config = dict(
    encoder_drop_path=0.15,
    encoder_num_experts=4,
    latent_channels=4,
    decoder_norm='groupnorm',
    decoder_blocks_per_level=3,
    codebook_size=256,
    residual_init='none',
    optimizer='muon',
)
Rows from expert 2 of block 2 of the encoder, named by matrix and row number. Rows with one number belong to one neuron. Each number is 500 + 25 x the weight over its row's rms, rounded and kept within 0 to 999. All counts start at 0. Numbers have three digits each. After the name is the row's rms in percent of the matrix's.
# up: expert up (encoder.blocks.2.mlp.up, 4x128x256), inputs 128-255
# down: expert down (encoder.blocks.2.mlp.down, 4x256x128, transposed), outputs 128-255
up.25 096:505521501513536527506516501459453474527473435469503475543486471552513510487476482519497476546523490520486522497492492562485516516473512496496474427510482473497499489446491510537498470499543510456507513472483519545442498450501458500505482530479479507479478517492526482527512530534473448493519496516501496476531515491487505515497514525514488502477486501501511531521456513469536523484486
up.26 089:510497551477517533483480504468488508534479465464503515510516539509467485463524499501483473533528492500512538468531494501492471488488527497470503495508506515518471513481541469517496510500515481526506514428460492538500524511483509515544515476505520533482493456507541541499500516445513468517496487519500508518499458470474507492464493450525506537501488446462503428509501470532539514453511
up.27 097:488504555517536475488463522513456492490519497550494541500498505478488478482466513481525508501513503493525529497510531511432489502484516478482503551490491516537511499509448479474501550478553503521478493554526463507514501514489477516496481514524483479541509530459513489474511466537466485494519513507475496535469518479467495481502529520556504515479512511535472490491501530519489483507489
up.28 106:482481513507555474454505528491519515475515443513469472492490487469557489571498490518470520468532489504514474519498488549491504539562500503486497530451495507459524508499483562479494518528493523539480502558500473531545488513481492452486501512478513494502463483492496526473496481482516532489488499500513490480509511510508521498501480492503492479473454481509445508476482503528465455492493
up.29 101:484484446494485513463530454501582472549460525490483496522487486491420485463479505465506507531478494534502547510497524477505518516485512497502482433501539506501510474451537487493493499486514493482494510514500482485505493528518499537510524498514505514543555488504529475498512518452498499494540533473496519480518506503508505484498556501475492499559485490493469537523484443519459501476482
up.30 097:478557490478496529460474526512514523514533527488463518510495426468553482509548505492479482472502526545508481512515475528458498493471525506506504505496502474535523485507500529505500487490508518504509500568485502551463474462471541514518497482487450519514506477508497470475510538488525516495500486485437529517494523515484512500518533485504486487536517500531533503524511497449424538482483
up.31 103:445488505485512500486522522486481522463497491479481516498524511528516530507501486525517522499512518494489511458558500582572484527464506495464513485528534489543440522533535499479512482423495472480488485456543510549467503505513471476544504523498473502520498463479516486490502539497491495477507498528519496550510511490468494476493470520486502514508487514437505490514510514561579487495512
up.32 092:496489532502539525501445529473528474495481507508500479566520526478452514443490504500519473506494480485507465473555485513510537503484542503511532506485507498490474497524498514467502489461496495468513501444518504509524510497469473484500503511499512502468524497516532459485536500495472502492522506506527510528515492526512518456464485523484535514501480484493500498488475475559551505488495
up.33 086:513518463507502464522417483527501508468503493479474507502496492510485492480512508517486494512530533508500537497485513438528498502503484511470515495490477490492478499464497552508484498449514504497457473453505490471504541499488524501502515492526475552487502535533485493514473511442460494505482475551469513502525491517479479510479478539512478511435534534508458522487561553497498544501491
up.34 092:519504475495485511489517542487520487492562516526501511490467498501456507462481519459503473535506500508499504503472494465521500474476521489504497534487494509503485484511518473501493545425529517518459497421489512455499509514472502487474497523489487515525453503524518523481510517464509504509493497504500488512523483507484493528499514481492532491459507502513515514481479477445526507516500
up.35 101:538505524497504513556516491502483461447494467496483520465481474451519487539535527507494522496515517482493466475474516444489494466564531491517473522546486495522523466483487520532459525518507538482464482476492497438484466451503521519466504510481494504516481493486484525485516427468492529481528479480466528463481508528517497503499492491513510488516475530472519467462494510514432496506458
up.36 107:512507527493496485525483482516552469479520477493472502506445512492591518530525495505505521477528474483469483538509485442467499483531478541479498520567524505475514491467509498476516485505518488501503513557504498421531480473502452524509492489477488483521495503481501459527500535498541518484495538495487507510471497530487501488512487513489468518484495527496513478543496487554440546491476
up.37 098:528521548519524506489495486488579483537487524478508503547512484488466463488528511497513549514495464472470526508452453467477539489504490490505498483547510517515499473495496539502527502493501489463487515443506488456536492519477495482493506508527520511500495471512497468508455497479514487504494475456490488535508479482510475495465500498489493472455560503516508500528532547596516544474488
up.38 098:540472503499484474514492550508488465548526476508487491485484476515538514482500485550500467510508489486511538474533509483479506491489496494487490552497482532444528489448482512473489462504493447491521518547495522423501487474494464525504523517505471566525486515500528497493467515515491523483506512534520503519514504512532524474520500490516464492528512493499453506497506520441493467473484
up.39 099:537506552494520498500528498532527507454547455540509521475512522419492442530521519526493506485500513474500484503466501447501519489479507504526501506491515542460450492484561487490550532495467529526499491501505482471530465515490516489494502484524447482511481524508471456525505493496550537488527502476488524476499503517513487508495504501466490511541540504521460511470486516467507500505506
up.40 097:493478483496514466483526515474458507492512498522480536532515515543500504490511529525516539535518479473455512459503503472497499532494502505468462493464499510499459503458515506476519485464500501503494518478483503597487501504510496500513540458485509483527463477527472521537515533463503525488488534494520464537508501492538510503515433468529520491481516490510522526509495485526515516468487
up.41 101:520492455521474453503525495498472516471501486513512519492472523557492473511526519483497493483534481495490488516515529518492527511506519510510504486519481493555461496501536476518508481515510532471533476466561511526510472478445452483497507475503464507536501491460467495466504504507519501487490501488518476474501469493480498483475517499470493535469459509450517495475488488516496485516481
up.42 105:481518528484470498492514516499569498505475517480490493510514480522463487501504501481527511497489496497458507487530495499495528499487537514475476485504509480458540480484516537535493522444492502458495536480491516398464513496501527500502486526474488508494506494463530499527509506495438495513512510491552542493488529422524474498508494509519472499597496516538500511505522515529448512491504
up.43 087:484547507465493504498519491499495470514479472519463539514482501492561520538540492515521504535510515502520511474504497471484538485508503530526498495466490510497505511529570492521489502443508501491501481504490518496500505478461522469444502521513498502490512528483494487496502493497517518514470493548454504462524511494496509504530493454506522503483490519492532473480469483476495502494488
up.44 093:510474493510498536474475502492515512528472519518545494519507510546471577514508504475512494475523494507483483521505502441459528475465495500472460506514462451448497518506492549497520558513526480516522504496480500437475473476502515530515511460487515518496476480493506488512524539526473490489521496498516485437469499538485509491509505490516512511572474523495501468453504492547512492499513
up.45 098:523516486531523489485481478442462510491474507489497512473508532561461500483529494476508464511511503489532521504524506527476489489505484499478540505506510486519533500465493489527538460559487515466502507497451549535482511484499518519489501477482521509504440472517505518514522485468486488513494522506495496520500473491518514526472513525522514475408477498498495521463478507518500526503504
up.46 102:471501455513548459491487519542518503511494516494464492493500458549537519504533522503542478563487478485469467457488502512493481504539455522477515481520520483516491544436535488524454493506489526486463509521489526461531517493558518501487481497474507536504479495529490439537492541542443528474513510494473483508501493487468527516530518473488475472479489509491501519507491486461473511490503
up.47 098:521515470545537498489488531456516496505487556528517519468457520447515495505478463487504510565444466545510506493498481478506510517493483489496461519521507509471528512518476531483478482495500526532514483472489506541513510524505523506475503480496499469477511552507474501516516443507492497492476491501508511492451476471549499525476481521495498514492521478482459489458522479465530485505509
up.48 100:492500460492474484505479476517494483553485514516520536483465511469514487515504495513503470518500524491510510514503485459505515496460460521489480505533503522507513470512481518498504513453532432567487501538475516544523514501529493492472505521502515531480526550495511490514493501541515502478459491539520461504495504481476513457504534501502481538552467525524506523559492474434491485498509
up.49 096:510502518501498490508486476493510458485516493513495506426463438549527501485474493512485494527493550501490494491500490465485516525489466474518519504508466493487505494491512436487515530500487476515491464528484489500497458485439478528498510526506477501458508527516511467499497471452494503499506503508493480481476505515511483501463496508500544506516532491468532464490492518560405510488491
up.50 095:514506493508529512479511479519462508492507482532550482484482540526431511557465501455506485529519479496509492504480504474569484466496494519498539463473482526516475502506503494511507521468527468499478527471496500513530478448512487518440503481494449485444489522517454466504499519499535507482504483547471516499517496505507497469488514512453486524537470494502534491530513498461552511514511
up.51 092:498500484454478530512498511489509509475499490520521519458488507521489498555494502477469525495506454495503507509501521465532500482511469510497459558494516513522465516564494440477526526519523485460521521468490473423538482488506480523492499479498520500509440521461495489576490467489517510482532512510503481471530550465508506528486513493518483511537490520544470542495494553506460518520513
up.52 096:563514480499520510499532497496522477515491465503504496498482446483450517494545495514522509497506499529472472513488512495527513485554497461515477455538477492520496487498528503523521516518489534493469475471506501492502495498510502498481493471512454530510484544490520464523462518516501530502504508516465486500518510455502508500512521497498510509479491505524490556489518515424433514488475
up.53 088:482487566462491498464533494562512507465513493470496512454504483504514502500567502482500510462486522558499508530458488520488505529549513495482473519522500525464519442546508478492498520518520503529489532496508510457478498479510483498464497528535503461510483494478518491491507532474527538501524524484544474510505503479508481484461503533517472532534503522507507509509468465481489491466501
up.54 142:475505514466500521442493528498510524504511498486509564540503509487495486511516517446490470532451480500516460485475521506526527468522499494474527511517501498512474492487528509479439494509516539511486487520494481514466502533466549438485602530525515509492488511501530510530516498530462524489515467522519493506538450520529487472487493512481534496492494519493478505471511503529510484523522
up.55 095:490483503488527529509481504477514493517509509515501543497497495471422519487516508492506531531473489495489512497459452467501518512476490494475490502513518474537504485468511461508512548483501474538477467478510479444517508529524502504504467527517522469476490498509571501492476537509508527503494497466551491525474480538521483488494486495540510507563526477547475496489505519468527493525498
up.56 094:515439484495505498482477488524566493447514493497503477494508480489568543518492486434491507490535493482497493510476461541511487477532499508500502503523475470463498507513530534460495497498505481501529497501449507509476490462470476495495520518492518499530522530512500503491486475512478515509479466537509522463490482527485495504485459471456478530533491518476499492494498489517504475455487
up.57 106:482518497510463571481484546501538522495507550485508491518525474508436512479498520466487522530469453516478486508501532489510495481461535499515502536530508480510479432506486477513503525468513532507521500481476490471483542455518504541500530496484515491506508508508482565507488520501500442529519502512517503483489495497527538482484500493492481499577511481517457517462519524501495507509465
up.58 087:536507536511522496505499501523540491484485518508519459495465488578491551503466492513477483500504504511507532464536529480540491514503491507528499494480493481489485516487533480527514509505512516493513539409473492493574501516479506509531491505525479490486480463484525526473473495461498498503508516509534482491500516514468489512502506542509495500488493488498483482462476527581545506491503
up.59 092:527474482498520514487498495500492494493469503494491511481511504488474478454472508476510495492505523512541469500446528475497482494477560503509514522499475483504497505577432476540507483535478471521519503562496478462498556505511501519511482487511488531517505496543492500528516510520486512497467502515454510487493497480492491496522443519514483508514494487542491489571507507461494481495497
up.60 093:450509490493505487510514486487505496494517478496535526542494519571466476468478478498540554493520499545518488508454497496491526522498504493510513525513526529486510476460447524504500474447477495469528489434506492501483523526443487493534501464504472509510441507486497467522549549463520512478484473508521474484546478515483524470510519524490531506471450492490492476505463528532534523515542
up.61 100:480520480463492512486466529491531486507526519497468537440502492526506524478532505523546515486525502525493494515515494429485505503437512552488518521532492514468473526523542422446549500515532514447493490511500519435512500487468497545534505522479465538508509469457509478477509515471541475514483544508543509494472535480513474524475517499485505528524465527523517472508457506524507538494472
up.62 113:491584517504504473498493515480517510442536524492479494470505483503480508505412530453529496515513518543486501506524550499543479479507543473516550515501516508479494519536467476495506512482508490444543476485509547527458524486496501492465534494518494518447452495524476528555519463499467497528506535520465539514484508515502484526497471517465514498474501466501510495498522492533535474483506
up.63 086:497518482494509506497447495474533451470521520456477517519507504540575497463483506505465483524516507532505518486473526510480492492521496507540519557458497530466478493537527473522501495480529521508479480518526498449500529457497477492513490473495498498481473502500472478501524507515463487490441500523552502498502504516494488509526509509498518473472520541481499473453529525509475495490507
up.64 089:513502501488529493495513488459513525487486473526462526496511516511468459509570512505508522523494480534513520482569529510530461496494515499498513455518531515488509551428551452490485474482478500482502519516502463469492473513527548513478508504482520514528481490539496502499531516471522513507511494486556505494527486520511509510485513498535515520467495482508519497476494482500463501474511
up.65 108:482514494504473531496564533490570506515512545488519476499516458514542467486487490498507481512510514522528502509488506482448506467482492499473501501503492506475546487510456474506495498562518554501518505529473479448532497494489560505519490478507476499508476490493501505496486491504520497474506494479490487514496513499437524500488557479519509529547493531499491510512465485507440518458449
up.66 109:477496455512490485476487518469517517491515435493522502483490499496497492498492498470478518460498495468498491521499495527477521514461494491476491519473520502495496515506472500505522497392502483493536474514505514505524468508506472465501491538494522494541540519528483504542523503563486557499505495496520512503531501471486483497490465482501484471462529493518492487495479524474564479488507
up.67 100:507531506499495502473447506460475464467532469485481493479517496586448488477507500530533500521492491534466511508512496494517477488476537490489512492480528504530488500498506512464516485425490521454454524476492495492504520545497493496501511548494496517516525513518489493463541502517502485541529534471520495491514496499494499500508524497512483520513484505469544472552517461540498503487461
up.68 098:488545500512464488519504476506497514514465473516498536534520465473482519504497518494484496482484505562517536461466494518474509481485545510520504536502480498514515522509568459497531492485510488496493489574494492460471513483493514510491491504506487481482520525543485483521509500492568511555493553482441500499468532504525482491520493467524475487508529504515466472495493535447508494547541
up.69 095:534517471499528498494510513484517484512529556476499518516508476535481519517472525529471460488531511488478467506448481511469453460477502478487477458460482495503478487509481546476486512487487515466492515496510535482473530485536486485485515509537516506471523557557459506461518537499490520522538477498462511527498502458502508503476482477496508525470477490477541480467502503539534497455486
up.70 104:475474498468551485472478483531502502472484506508506476500515515524451494529520471496494502530529504515485526499478517568542504522479498494488517508483471556502493509518509515504506514502487504522476518455523492490485513528496477470527488509528530507503530477480478529455479540481492483491465460508486503486506470527492549484462471504484523493480492471470488497520447520499554499536490
up.71 144:490456470518495528528491512489499498505524506425505498504495520559462418463487519484508482503511492541495496493507522504521505525543488510517555503501496541524487516503503514470515466529545487496488471500488516511503519499482525491509440497498510497483493510507509458482534450469539504506529484490524500500471537459494484511486551491523497503500485528525522455547474496519489494436477
up.72 094:489474518469513509529459492559477532456445493450496516542502496573498513516528465504472504477533506532510519538530506517492512477479516466492528504478519516527507531488497566521506529536554445503452487510461497524475528530483500536489489521513458484436508479514486529471475496432491513488494509535444465511502493536472491520516473491500485500437525488480533490496484519501514499507483
up.73 094:487515490526527496496488514528462538531513542486504484523506488489491506558541470491467489501512488470514498499489478522490462478518461464506473455551471515515478532476472527490510481541472510483525512511515546507517499474500472493483521483508538485500483522538511511508492521483524483501508459486492500473515473480464523507504505474483500505531524472531490547487485509523417502488516
up.74 098:499486476487446472532501515486462479500571497511487478486526482450559530504468514508536486517504503468503498498474480511504502520530473503485499517453468484456462523487546506455479520513513479511491499474534506442561464502501478503491507533508498494539507495479475489485559510552519512491507477534487531466509521486510522504490550488511508427465485517507508494497460524531446524547485
up.75 106:501522519487486492471504504527517526446525523501520509484492501528542481543482486475491500481521469480510487507522496501458517483515496519492529496477496508507502493498509444508535515462532521472523475498504493510477459423479498499470472482539486488538567489534493495521472484491544473497487493499504505479482513488508498511504511520519493499507503474499525479518523542573475507496484
up.76 095:513493468497492497489543521512483462498503492525518498451525519514521489481444497485501502486516476525488516496486494473496506535463505518500488488511485511506480463540497511511482525537528429437510536507497528431522455526478465514478505460524491502502496500518509508483512508474499541522502524468554506511524548506503506460517490504468425485576489532511484515559509480553514510484466
down.25 104:508492527518461568493533503483541503517489478513506510516534518509494533498528487481494553505496510509533492474506481485504516478484492503469500557508460483495454482499480511488485546486468530499529524531525541459501504536460513510517483471474497533515522500510500481501479477465462515489517522488474491506497462545531477456494469450481495496432465482494489460560493511503551490507480
down.26 101:510496425508488526497495522502451478490523556493514485491502545504453506499489503513496496494514526505495460506501471478459506498501459487512503516494504523558469522509440538426501498474551475532460511497524504475503492488514474518503507484523486517436497474500469508486515494494558474501484503536507482486489499483494505503465512494520524543537499479529500481517497516527483560521489
down.27 105:529482528494561468504513508503504525529481523527467487492497473506509494490517524495503473462539501483534551478487513500504480482510528477521504499521477474476513496498557496500489500519478529559518495530492558519521513470488526537507494544489468487498498507467493485467472491509416528455521492502531525481476496531483496482535515501512532560561494508511481472508560474509506512505485
down.28 124:486544520485546538494494519518436488487512515505469512474503498489530529546473500519535525479528501498522510519463476459464481472497504521506512505465506511560547499462527445481541517455509487514451506486459482575498478471486514506485484510511497467536494479489473527508531485525496474502522507502508473472501525481505512519490509522495474495440532533479545505464462507531518487513516
down.29 106:515479507473496490491523511477481444474492482477454460501519496500559525536535502478506489489543499469496533503462495511515578478528523489510519523487536478469496470528513461501520497455482440507484492491515525462547488520451510474495527518495449516500466470493512519480487507527480505535549505542524511486497530410534461512550524500495461484537472491540488500535473526473474445504510
down.30 107:504523523511534508488512507501525500537508495516470514479484500548441490505474499523488473488506512492438520463489500510482486469522490468538512510480511477494503529493491553509487502484497529514529498495535473539494513465539491502485496490487502519524482506504520503514489467477490515515458503490536505469497498485506489487500459506483451520402476510494476501515487480522581525543513
down.31 104:483524486465449534473488480513509498469501530440482465460507498495497480464511469486507514502521484496526523480563497556506488484520484505492534470544518489458492486502460475493475512516519541455494503530475508454560533488529471502519487497478451492476524530510484462484477487506500482476482470466507492489503522529502520487508528518480503507489503516512454514520487485560505548462499
down.32 102:518484560544510513479463486516486513484500491487503522486490520517560509416463501511517515500479487494476489478548489478503506525494505511502499534466491497492506502491513466507448485499511533505507480491498512490511519530530499509525482520511494470510492504480521455508457478512428570499499492478487483540511492532489495543450512509534500455468482521485517471507508504496528491513483
down.33 096:498495539507462537483495491500512495502477522513531502481484492519481490429490496488514511481468460480475510466477493525581554458503523501505486485499493507523482469454511529494511537451508491504523497561500507523544492508470517510483473485497514483504493519470488490517516480552529492514487519500442487543492512516488494515525520536496503504532513494484494476493493476512544516502476
down.34 095:514500534506477485503534478497512533547518488522515501439503464465530483447528538512509478529456509465509509477498510531519477507486517463515525509557539489490477485472449493475523513491486469497479456471489520531445495517512518509542502502514497508495507477509507508475521458528510510517553479527517512540490490492484514509482508515497539495501525501508478460538515479521535502508505
down.35 097:512499487522521485485495490480518521473518454511509506434494509495523502498486529512515487494488483483465448467519482575487508531497510523505511483446502468483480526517500482515532476562493459481510543507525478511521520458537480500495508519498510488525472478532487514488549540501507491504552502496498505509502517523539496513528481498536507520502490508476500472500482528508520481492492
down.36 102:502519474521536482503503511517485467486481522508494484494491465437524507546506458507472489531501516491513460476452492541524493497501485491515528502524503475501476545525466464495501460568491533494515481513548496532508508489482496516518498452444501516496470490494508534484528484494466492523452507533556505519470502508488509495489509505497492552523490521455481515502487551506560506503487
down.37 093:468505475462468538489498507509413492493493479526488501482480477522484492553524480499511535485501475452486514499482491477564510516489488528496521546512500500482520519497506435519538544491516520478504532548498512535531466474519497468511502505481561493492480530508538525506540531513484513536474512477475497518502483480487490527488513546502512513568491512524503460490494526469541486497514
down.38 102:496498487463488492516479472510477493477495518504517481503522465477511498522523521517484503499569497452507484478480494510517483517521495507506505506527489509504517492514478525482535485562518532486467471561499506542474530452511471491521491499494517503496478503497492515491533575511486537472502506469537490510472489467499529491509494546467509455539557504532473467515488522493460489482488
down.39 096:470494461476478524486471522518482517505502480511488521520541492519502524556495484504515558544556513484496480497474494501436512495450477521512511511446523513546542492492462518474515481472507551500536479457535462489501508498507448525512500476510444488480476467478499546537482501482504453483504483529499513496508520483511498535486509514509507513532493508493471511516481461530481541517489
down.40 102:477504514482518500497480513436501477518498494490498502446503503486476505493450513488531510504490515519534471521497462493495508546527469512510510491491498474492490527508476519487470514521512536492506478542515518396449574470457470463506509507474508497507520499512502530501538463501487545518505521508490488543508513466497529508522484491526486480528511459476489433500506498442518503487490
down.41 100:510474496525541547506484527504470548517509535486465472444506529493477518487514493526502481483495482481505477518578480488500498488517486507499484468499499538536501526524481558506497481501493475500498509518491485436521543483476509493514519528515475495473522496514490457532492501496488542465460511493506504539514493487529529529523564502445507492531538463512513465530534511504479510464474
down.42 100:512467487532474500508526535486476535499497473492462520600455481463481500481503505538519508509505508487473507474508505486492515487474493506474473496521493456499500477496503535493521515495492531516526524475533459533482514513521496484512505457515505499515511507485493503497481500499528485489519536483511521490483526498502464501523503484523488513488488515508563507496495501441507522458516
down.43 092:506496520467583470488511508467552498530486504519506469471479539528516497481411501482513488500519500519521488522513509475518438504492526547484506494465488517484544487500448464515492490538497518474484523488467482482493462508482500526526500520517509490505472499478498544522513520503491487488513488509558492540533500506478529521494513523511528503526519499491508511492506495492576493479548
down.44 097:487499500474479476517506511502515503462463491502505507554523475515543508457516500477471501473494559484496498502451511523482490511520496506463520464515490474491474525530485549506439510522464477506514515479523517533558504504480493517466483518468537476516520506485537464490474502514470513504466485513480479539508513493454499482473502496504466453487507514466491581492503509421502481461490
down.45 098:484525490536502540521474491508490496503484523483493499483505472503485495535498503525556453523526542453517520473516473473427513466556485494487547480496473503568513496463494505493490505520526438499495498431485553460513515500493505496536469502508499481494494477459490542502536499484501502480477514496497488481497473472499535511503557485501479502546471533515518457529480470591478534499518
down.46 085:501501497522466490500530558536465468536476475522489462463475462479436492524532521502474488510468474479507513490536502492487539485486500483537526513423512496526492512465478520523481516553506512495496490535531525533440491497516536525476478487499487531481504471506523516485475497448539472469493524511492518507478508509486514480518518485470493524503481497522432482498517511470494475467472
down.47 093:519486516524477484504482523503505497531493504485523497543485490563608482445462515473522458484501501546485461522488514500473497494487527466505501515484456506535487502451462549536505487509497507561487506517501490420482523528503517501497523491497479488497508474506487490515531477503510506487504488510510493496498479510495455542495475513501530511539470505486552561487488507497479506479447
down.48 100:490498488476470488500479509514495506604479494486541521471491503519467502493484529513482481472487534527498466481480523479496473546520490508483523489524476530496536491514501549524449569504544487542518501510483490463506516541521487531524480521545491488485489503491483495485480555506534502516513470503514504475456517465468473530523493538516497505467520480486516533491512482491505524479480
down.49 100:503534515491515487478470487476499502507491503482485492517506518449534443489451501511527476509517545487521514474494494506443495474511515510440506471507495482514457503505503430504508431506457535483463481514483523510444498524457520489492505536510478510532523494507498505529508492507517513484492492494520506481486499460470510484502529521509480468505505526531543496509490494474487516478527
down.50 098:516473459490523453519514498518517481492513476513543488500530532410430459487526499521478505466495513513490503493517511489479465482539467494499481527508501502486465519533435482496510548503495480469503478546447466532518473475522502548509492454518473512522491521483463521485477524520489485513518509513569523468482516485513534547469492474516464509494498535472448518561492510475501497506505
down.51 093:516524488499519452512512515493537488503468516502450469513463486543481534513517524480522504477496482466496511495483532459505535508490505484468487487510483505485481525457502533505506503483501469516482473484484529571482523490444513513492530511503529466499452507528520511530500503530507514473497531512498509460515516514513485539499517552507471560501473534487488485493498461501542499474465
down.52 105:517516441529522518542506539530511452490495549521490504495519464540498479531493494506484483446452528492519485495501473523479488438502486509497532503513467499466496457495474494482506481536506517503537501563517505485453518476488489500495503555459490503482528481487558560492462470479497514483474494512500475490465525550501507499470510486504479512537509534519473475494501499566541549486490
down.53 090:489518463532468500538513504500479508499531476491463500492518486488540525473475488521510494518488520465488492441504548515489532463490522483526518508486508496514521521450458524479529477507530540541479519526522460483519511525466492496505474456502529487489498500514515512505501515556529447459479509490493501474547525506514503525514521427516498550514477504447520488549510509477492486534481
down.54 113:505477545501489484505505516461506507530489524513517490490465485513558522509450499469515475533493501536525499485478518474489514517522498481511506474523500513483518551513523504518445449489533505513510484490490514524476506459472520456504522527505505482523495537524484527501518504498482508507494503566511524488513487530491485490512514469537496525471475500487465481429490504493459464499444
down.55 091:472506491508449533459493489469487493442515464470503487490502523454528474526533516539482525506478467468489536521508506549481549500473498482517463458517532473514496494520497472483526538494470480477550464469517462480524470581497499514542518491494502497524493510488489513493514503526456460524522504493484512477556496490479469475510520478525496493532505487478491517502494508515422484511468
down.56 110:464501489489536516496524486514492475527513502485499508519489531524443501524481514515492505452479524498498483507512525481476495509526487490450522495504487477484515515507471482504544440538507504477497462464488549524525555482476483502508528478496469502521511469471530516524489464478542471487452512477522512506520504519493504513502499496504494498478485497532477528492461470537483514515530
down.57 111:486489552507511499477500488540512488512488510542512512488512473503459485514524485488508519527513507476485486495487486472556526512488489490509504440511510459493506498533501505510527526566499584527443516532501501605528509485519497479520531496526497494489504486504488476552500562523515515483517506463528495522502534474488518523486501513446546510500551490525502473512502490523474487509485
down.58 104:510491457504488499532475507511475513528510506526500488495478522473543498504526480489487505511482505550529507513464490465554455505539503540498480527492477523465491500530536449498513474538460452503503457508495483457504472521491521489488506497493504539490496484489522458447480514500496492483471475509469516479508470502539535487475483492521460506537437499502501520489487494483492498523511
down.59 084:473505547483549495508506544469502462507508495489490536512502547498446487499492506494504522486483520488503520464489529523476499508510507500498491493500433476454490458491568511474520550481525522492484462504455482547506512452488480515510516494482466473492565481514507511474477496498509491498526479506474496487498532558528521471478461525499505507536509523521512486449506437516493512536526
down.60 098:508510544512505558477477511509510498525508486506508504474510488482503510533509487522505521524485514502476520520526496486475504490456490471535527502504484573528450521552543437512494439509504507492494483506483478462471519529500510488489541525474478534470555486507497490502465483543497513480459495501498497513519506510461491457518511496500520482495512469495502487504524504458561486478513
down.61 097:480497528490557492538477511515506524491448527526491508564493512431528506512420507531505480476531507463523502534509499501511502460492514499502485499533536454527547531500511471480477471530475496466516484462536501479455528516509489505496499494507459502503498458494478520525520558518528503501516477466494505482487492483511453492461505521490497487515456469489551531517510503502512514501497
down.62 094:495437560481458515519464472540513508526497470506482504530506486486517514523578514521489510456415488465501503504519513479503510533493518507485517509489528486504500523520553477531473506452461497476497505542508497463557474526518482502511471488517507507506533522508529472489480485498483530482511527507481499515470523476502472520505491501522469478472502516505506532488516505522471474492469
down.63 093:461482498520525466511543523481526499524480502463516489575527471470460483514491480508486495505539490499492501510497522508457474467519516503499462533534482471517520462503526503486526516552421477513499485485493503540524476504478472506521487484457510491532519501494537500499526509485483456507514500520477500504542476514534472520487490443502544496512500507546461500527479526488470493488482
down.64 094:530467486509492518469514468489498484522465543550554506528492463526491480517464517526503494502485501504455504488455535482463510482483538512496455539540522534473490474521513466480467503467483508515535454498483505507480504481504514492476529489505500517483491536519480456495515485543516485530526480521507510494492479506493497479553515494450548491471493484534561511508500503546526506488492
down.65 113:490512404509513490487532505501507493462485503465521486517495457516601458498500520478478488491444520490482503489492537549502522478506512462521510491526492518519525511499524511491502486477464521525498469465489497485530526478537501467499519506488496459461507479465513487509475517526547472500472521489509508473495484542472520499477512475499515535559501492531510518495465479466416539522506
down.66 100:492472496498528492487493458569443511480508561491542493510473492482460538508507508474474528538525505520538482497499496548433504539488516505504517488489505501505483482425511482481497488510509481500531489426507472494499528489529473469503534477496522498469491501487499526506501505468509515478474512497542492554505489519515504478513509553499506503570505491508524544497509495517486514538500
down.67 112:499482536517525506499506537519466507478485465484499453515516543469501496489473505518506526500471467522501528516534493532505506506483525486504506510475530511483534500512490518501546513433515468475486549514480500534476469583532515493512519502491504510490470472509505500486488501502504497497515483484485508477518499491484479528474479527518507524500492414531516473495488505459474482518492
down.68 093:499483483488523486482486473502508522523499516512482552513506514528520514526513532486482482485515473499505468514480499527467510451485504462482481497512533487489516514502469518503502524488496496525488554500501496526464468516461479506450493519504515455528490508501557460526481515512481500536481484493450509470519482525500533482504467510456494520506506511544523549498529503550491509487503
down.69 093:506463458519533470485464494493492515489477450459479509492481473442478517512475499460506491480499496508440481520480501521531486523473522490509552515490493489482463501522551494495485467511509496500516502456529477565537497501486493491472496499468536542517450476487491543508532472452511501512490490499506514535502486496467510512513474518435500530508481456507522504516468495484467475475497
down.70 088:481533491490527528510509506484476498536476498510515508498457494446534473463470482457514547509501504512509518484518501496518527502492512507476460512494497501519517469539457453462516495491504532504514464491504477530552478473517515499482510566479514502522429543508498544492517506534536522459509468479487507500505483485500521502439495498530483509572509521464511469537490484483530487511552
down.71 118:495558482533473496493495494455533495508506483452533549413526505491514456463535497510512435489511484556493450457533488513544528522501498503528505526538490508520465488511482500518513513522507517491506529478492482491502511498477485518458475445463506485487512519525526497507539506494533503530494530494494473472471521495474481518525542555498513497495504520478484471493494513427482491496495
down.72 087:535522526519499537482510509464524492464523507526495517495493483464499441526507461536548513503523512467473522481544502475487497468500500490487489489537478499551557499490467448518525505500504527508521489483468514483503515456495507523501488499487494502559520503501479547539542486482561471509499476472478485507470520502484466519533492495550482494509478491459504519506513460546470495492473
down.73 108:528501457497485442488500506486469490411526495493467489471510461518455481517510485487532489471548489514500507527501507502498535542503501492499494521500500487458487507516508525505525501454500502458504511498502515499464493520485508503451526492476530530478486509499488511533481481515484493496490481508510539504523495498489472474507498549496495478516482482528468451504499514474389475463488
down.74 104:455530485479512507475498475508530478510470549506498511502498532548519494517482476471492488506535474491464548513480476484442484450535520491506536513500473543485502487473501470532503482520444516484474518482514533481494492514534549496511489498515503465501517469512496491518516486464522485535534526494556508514499477468516476473477482462524514511493514473548507547520519476484515515505530
down.75 113:530518488488469472482490510497415503525523514460525476531527465480495492481540499458500490521509488496494492452507505555516517516516481499444507447498497485515479495479504519500502517524531501519513496496478531452509519467530504519527504469498464499517536498508492458483501503515448483514500499499521490505502505423505458511520525533503484462545488523503504502518525543448505512483509
down.76 090:534463544515535509491502509489497528507482461507485515507519510460491503565517499506485499525505515479505474496503521518507553468507521487489516504489496496572464547512573510476481509512487489492516487517517468535486471499518482501501481520506510477542481481476513457477469462520484468494490532503484524500536479518490482482520496460510472461469501476477528489497493486497503487531493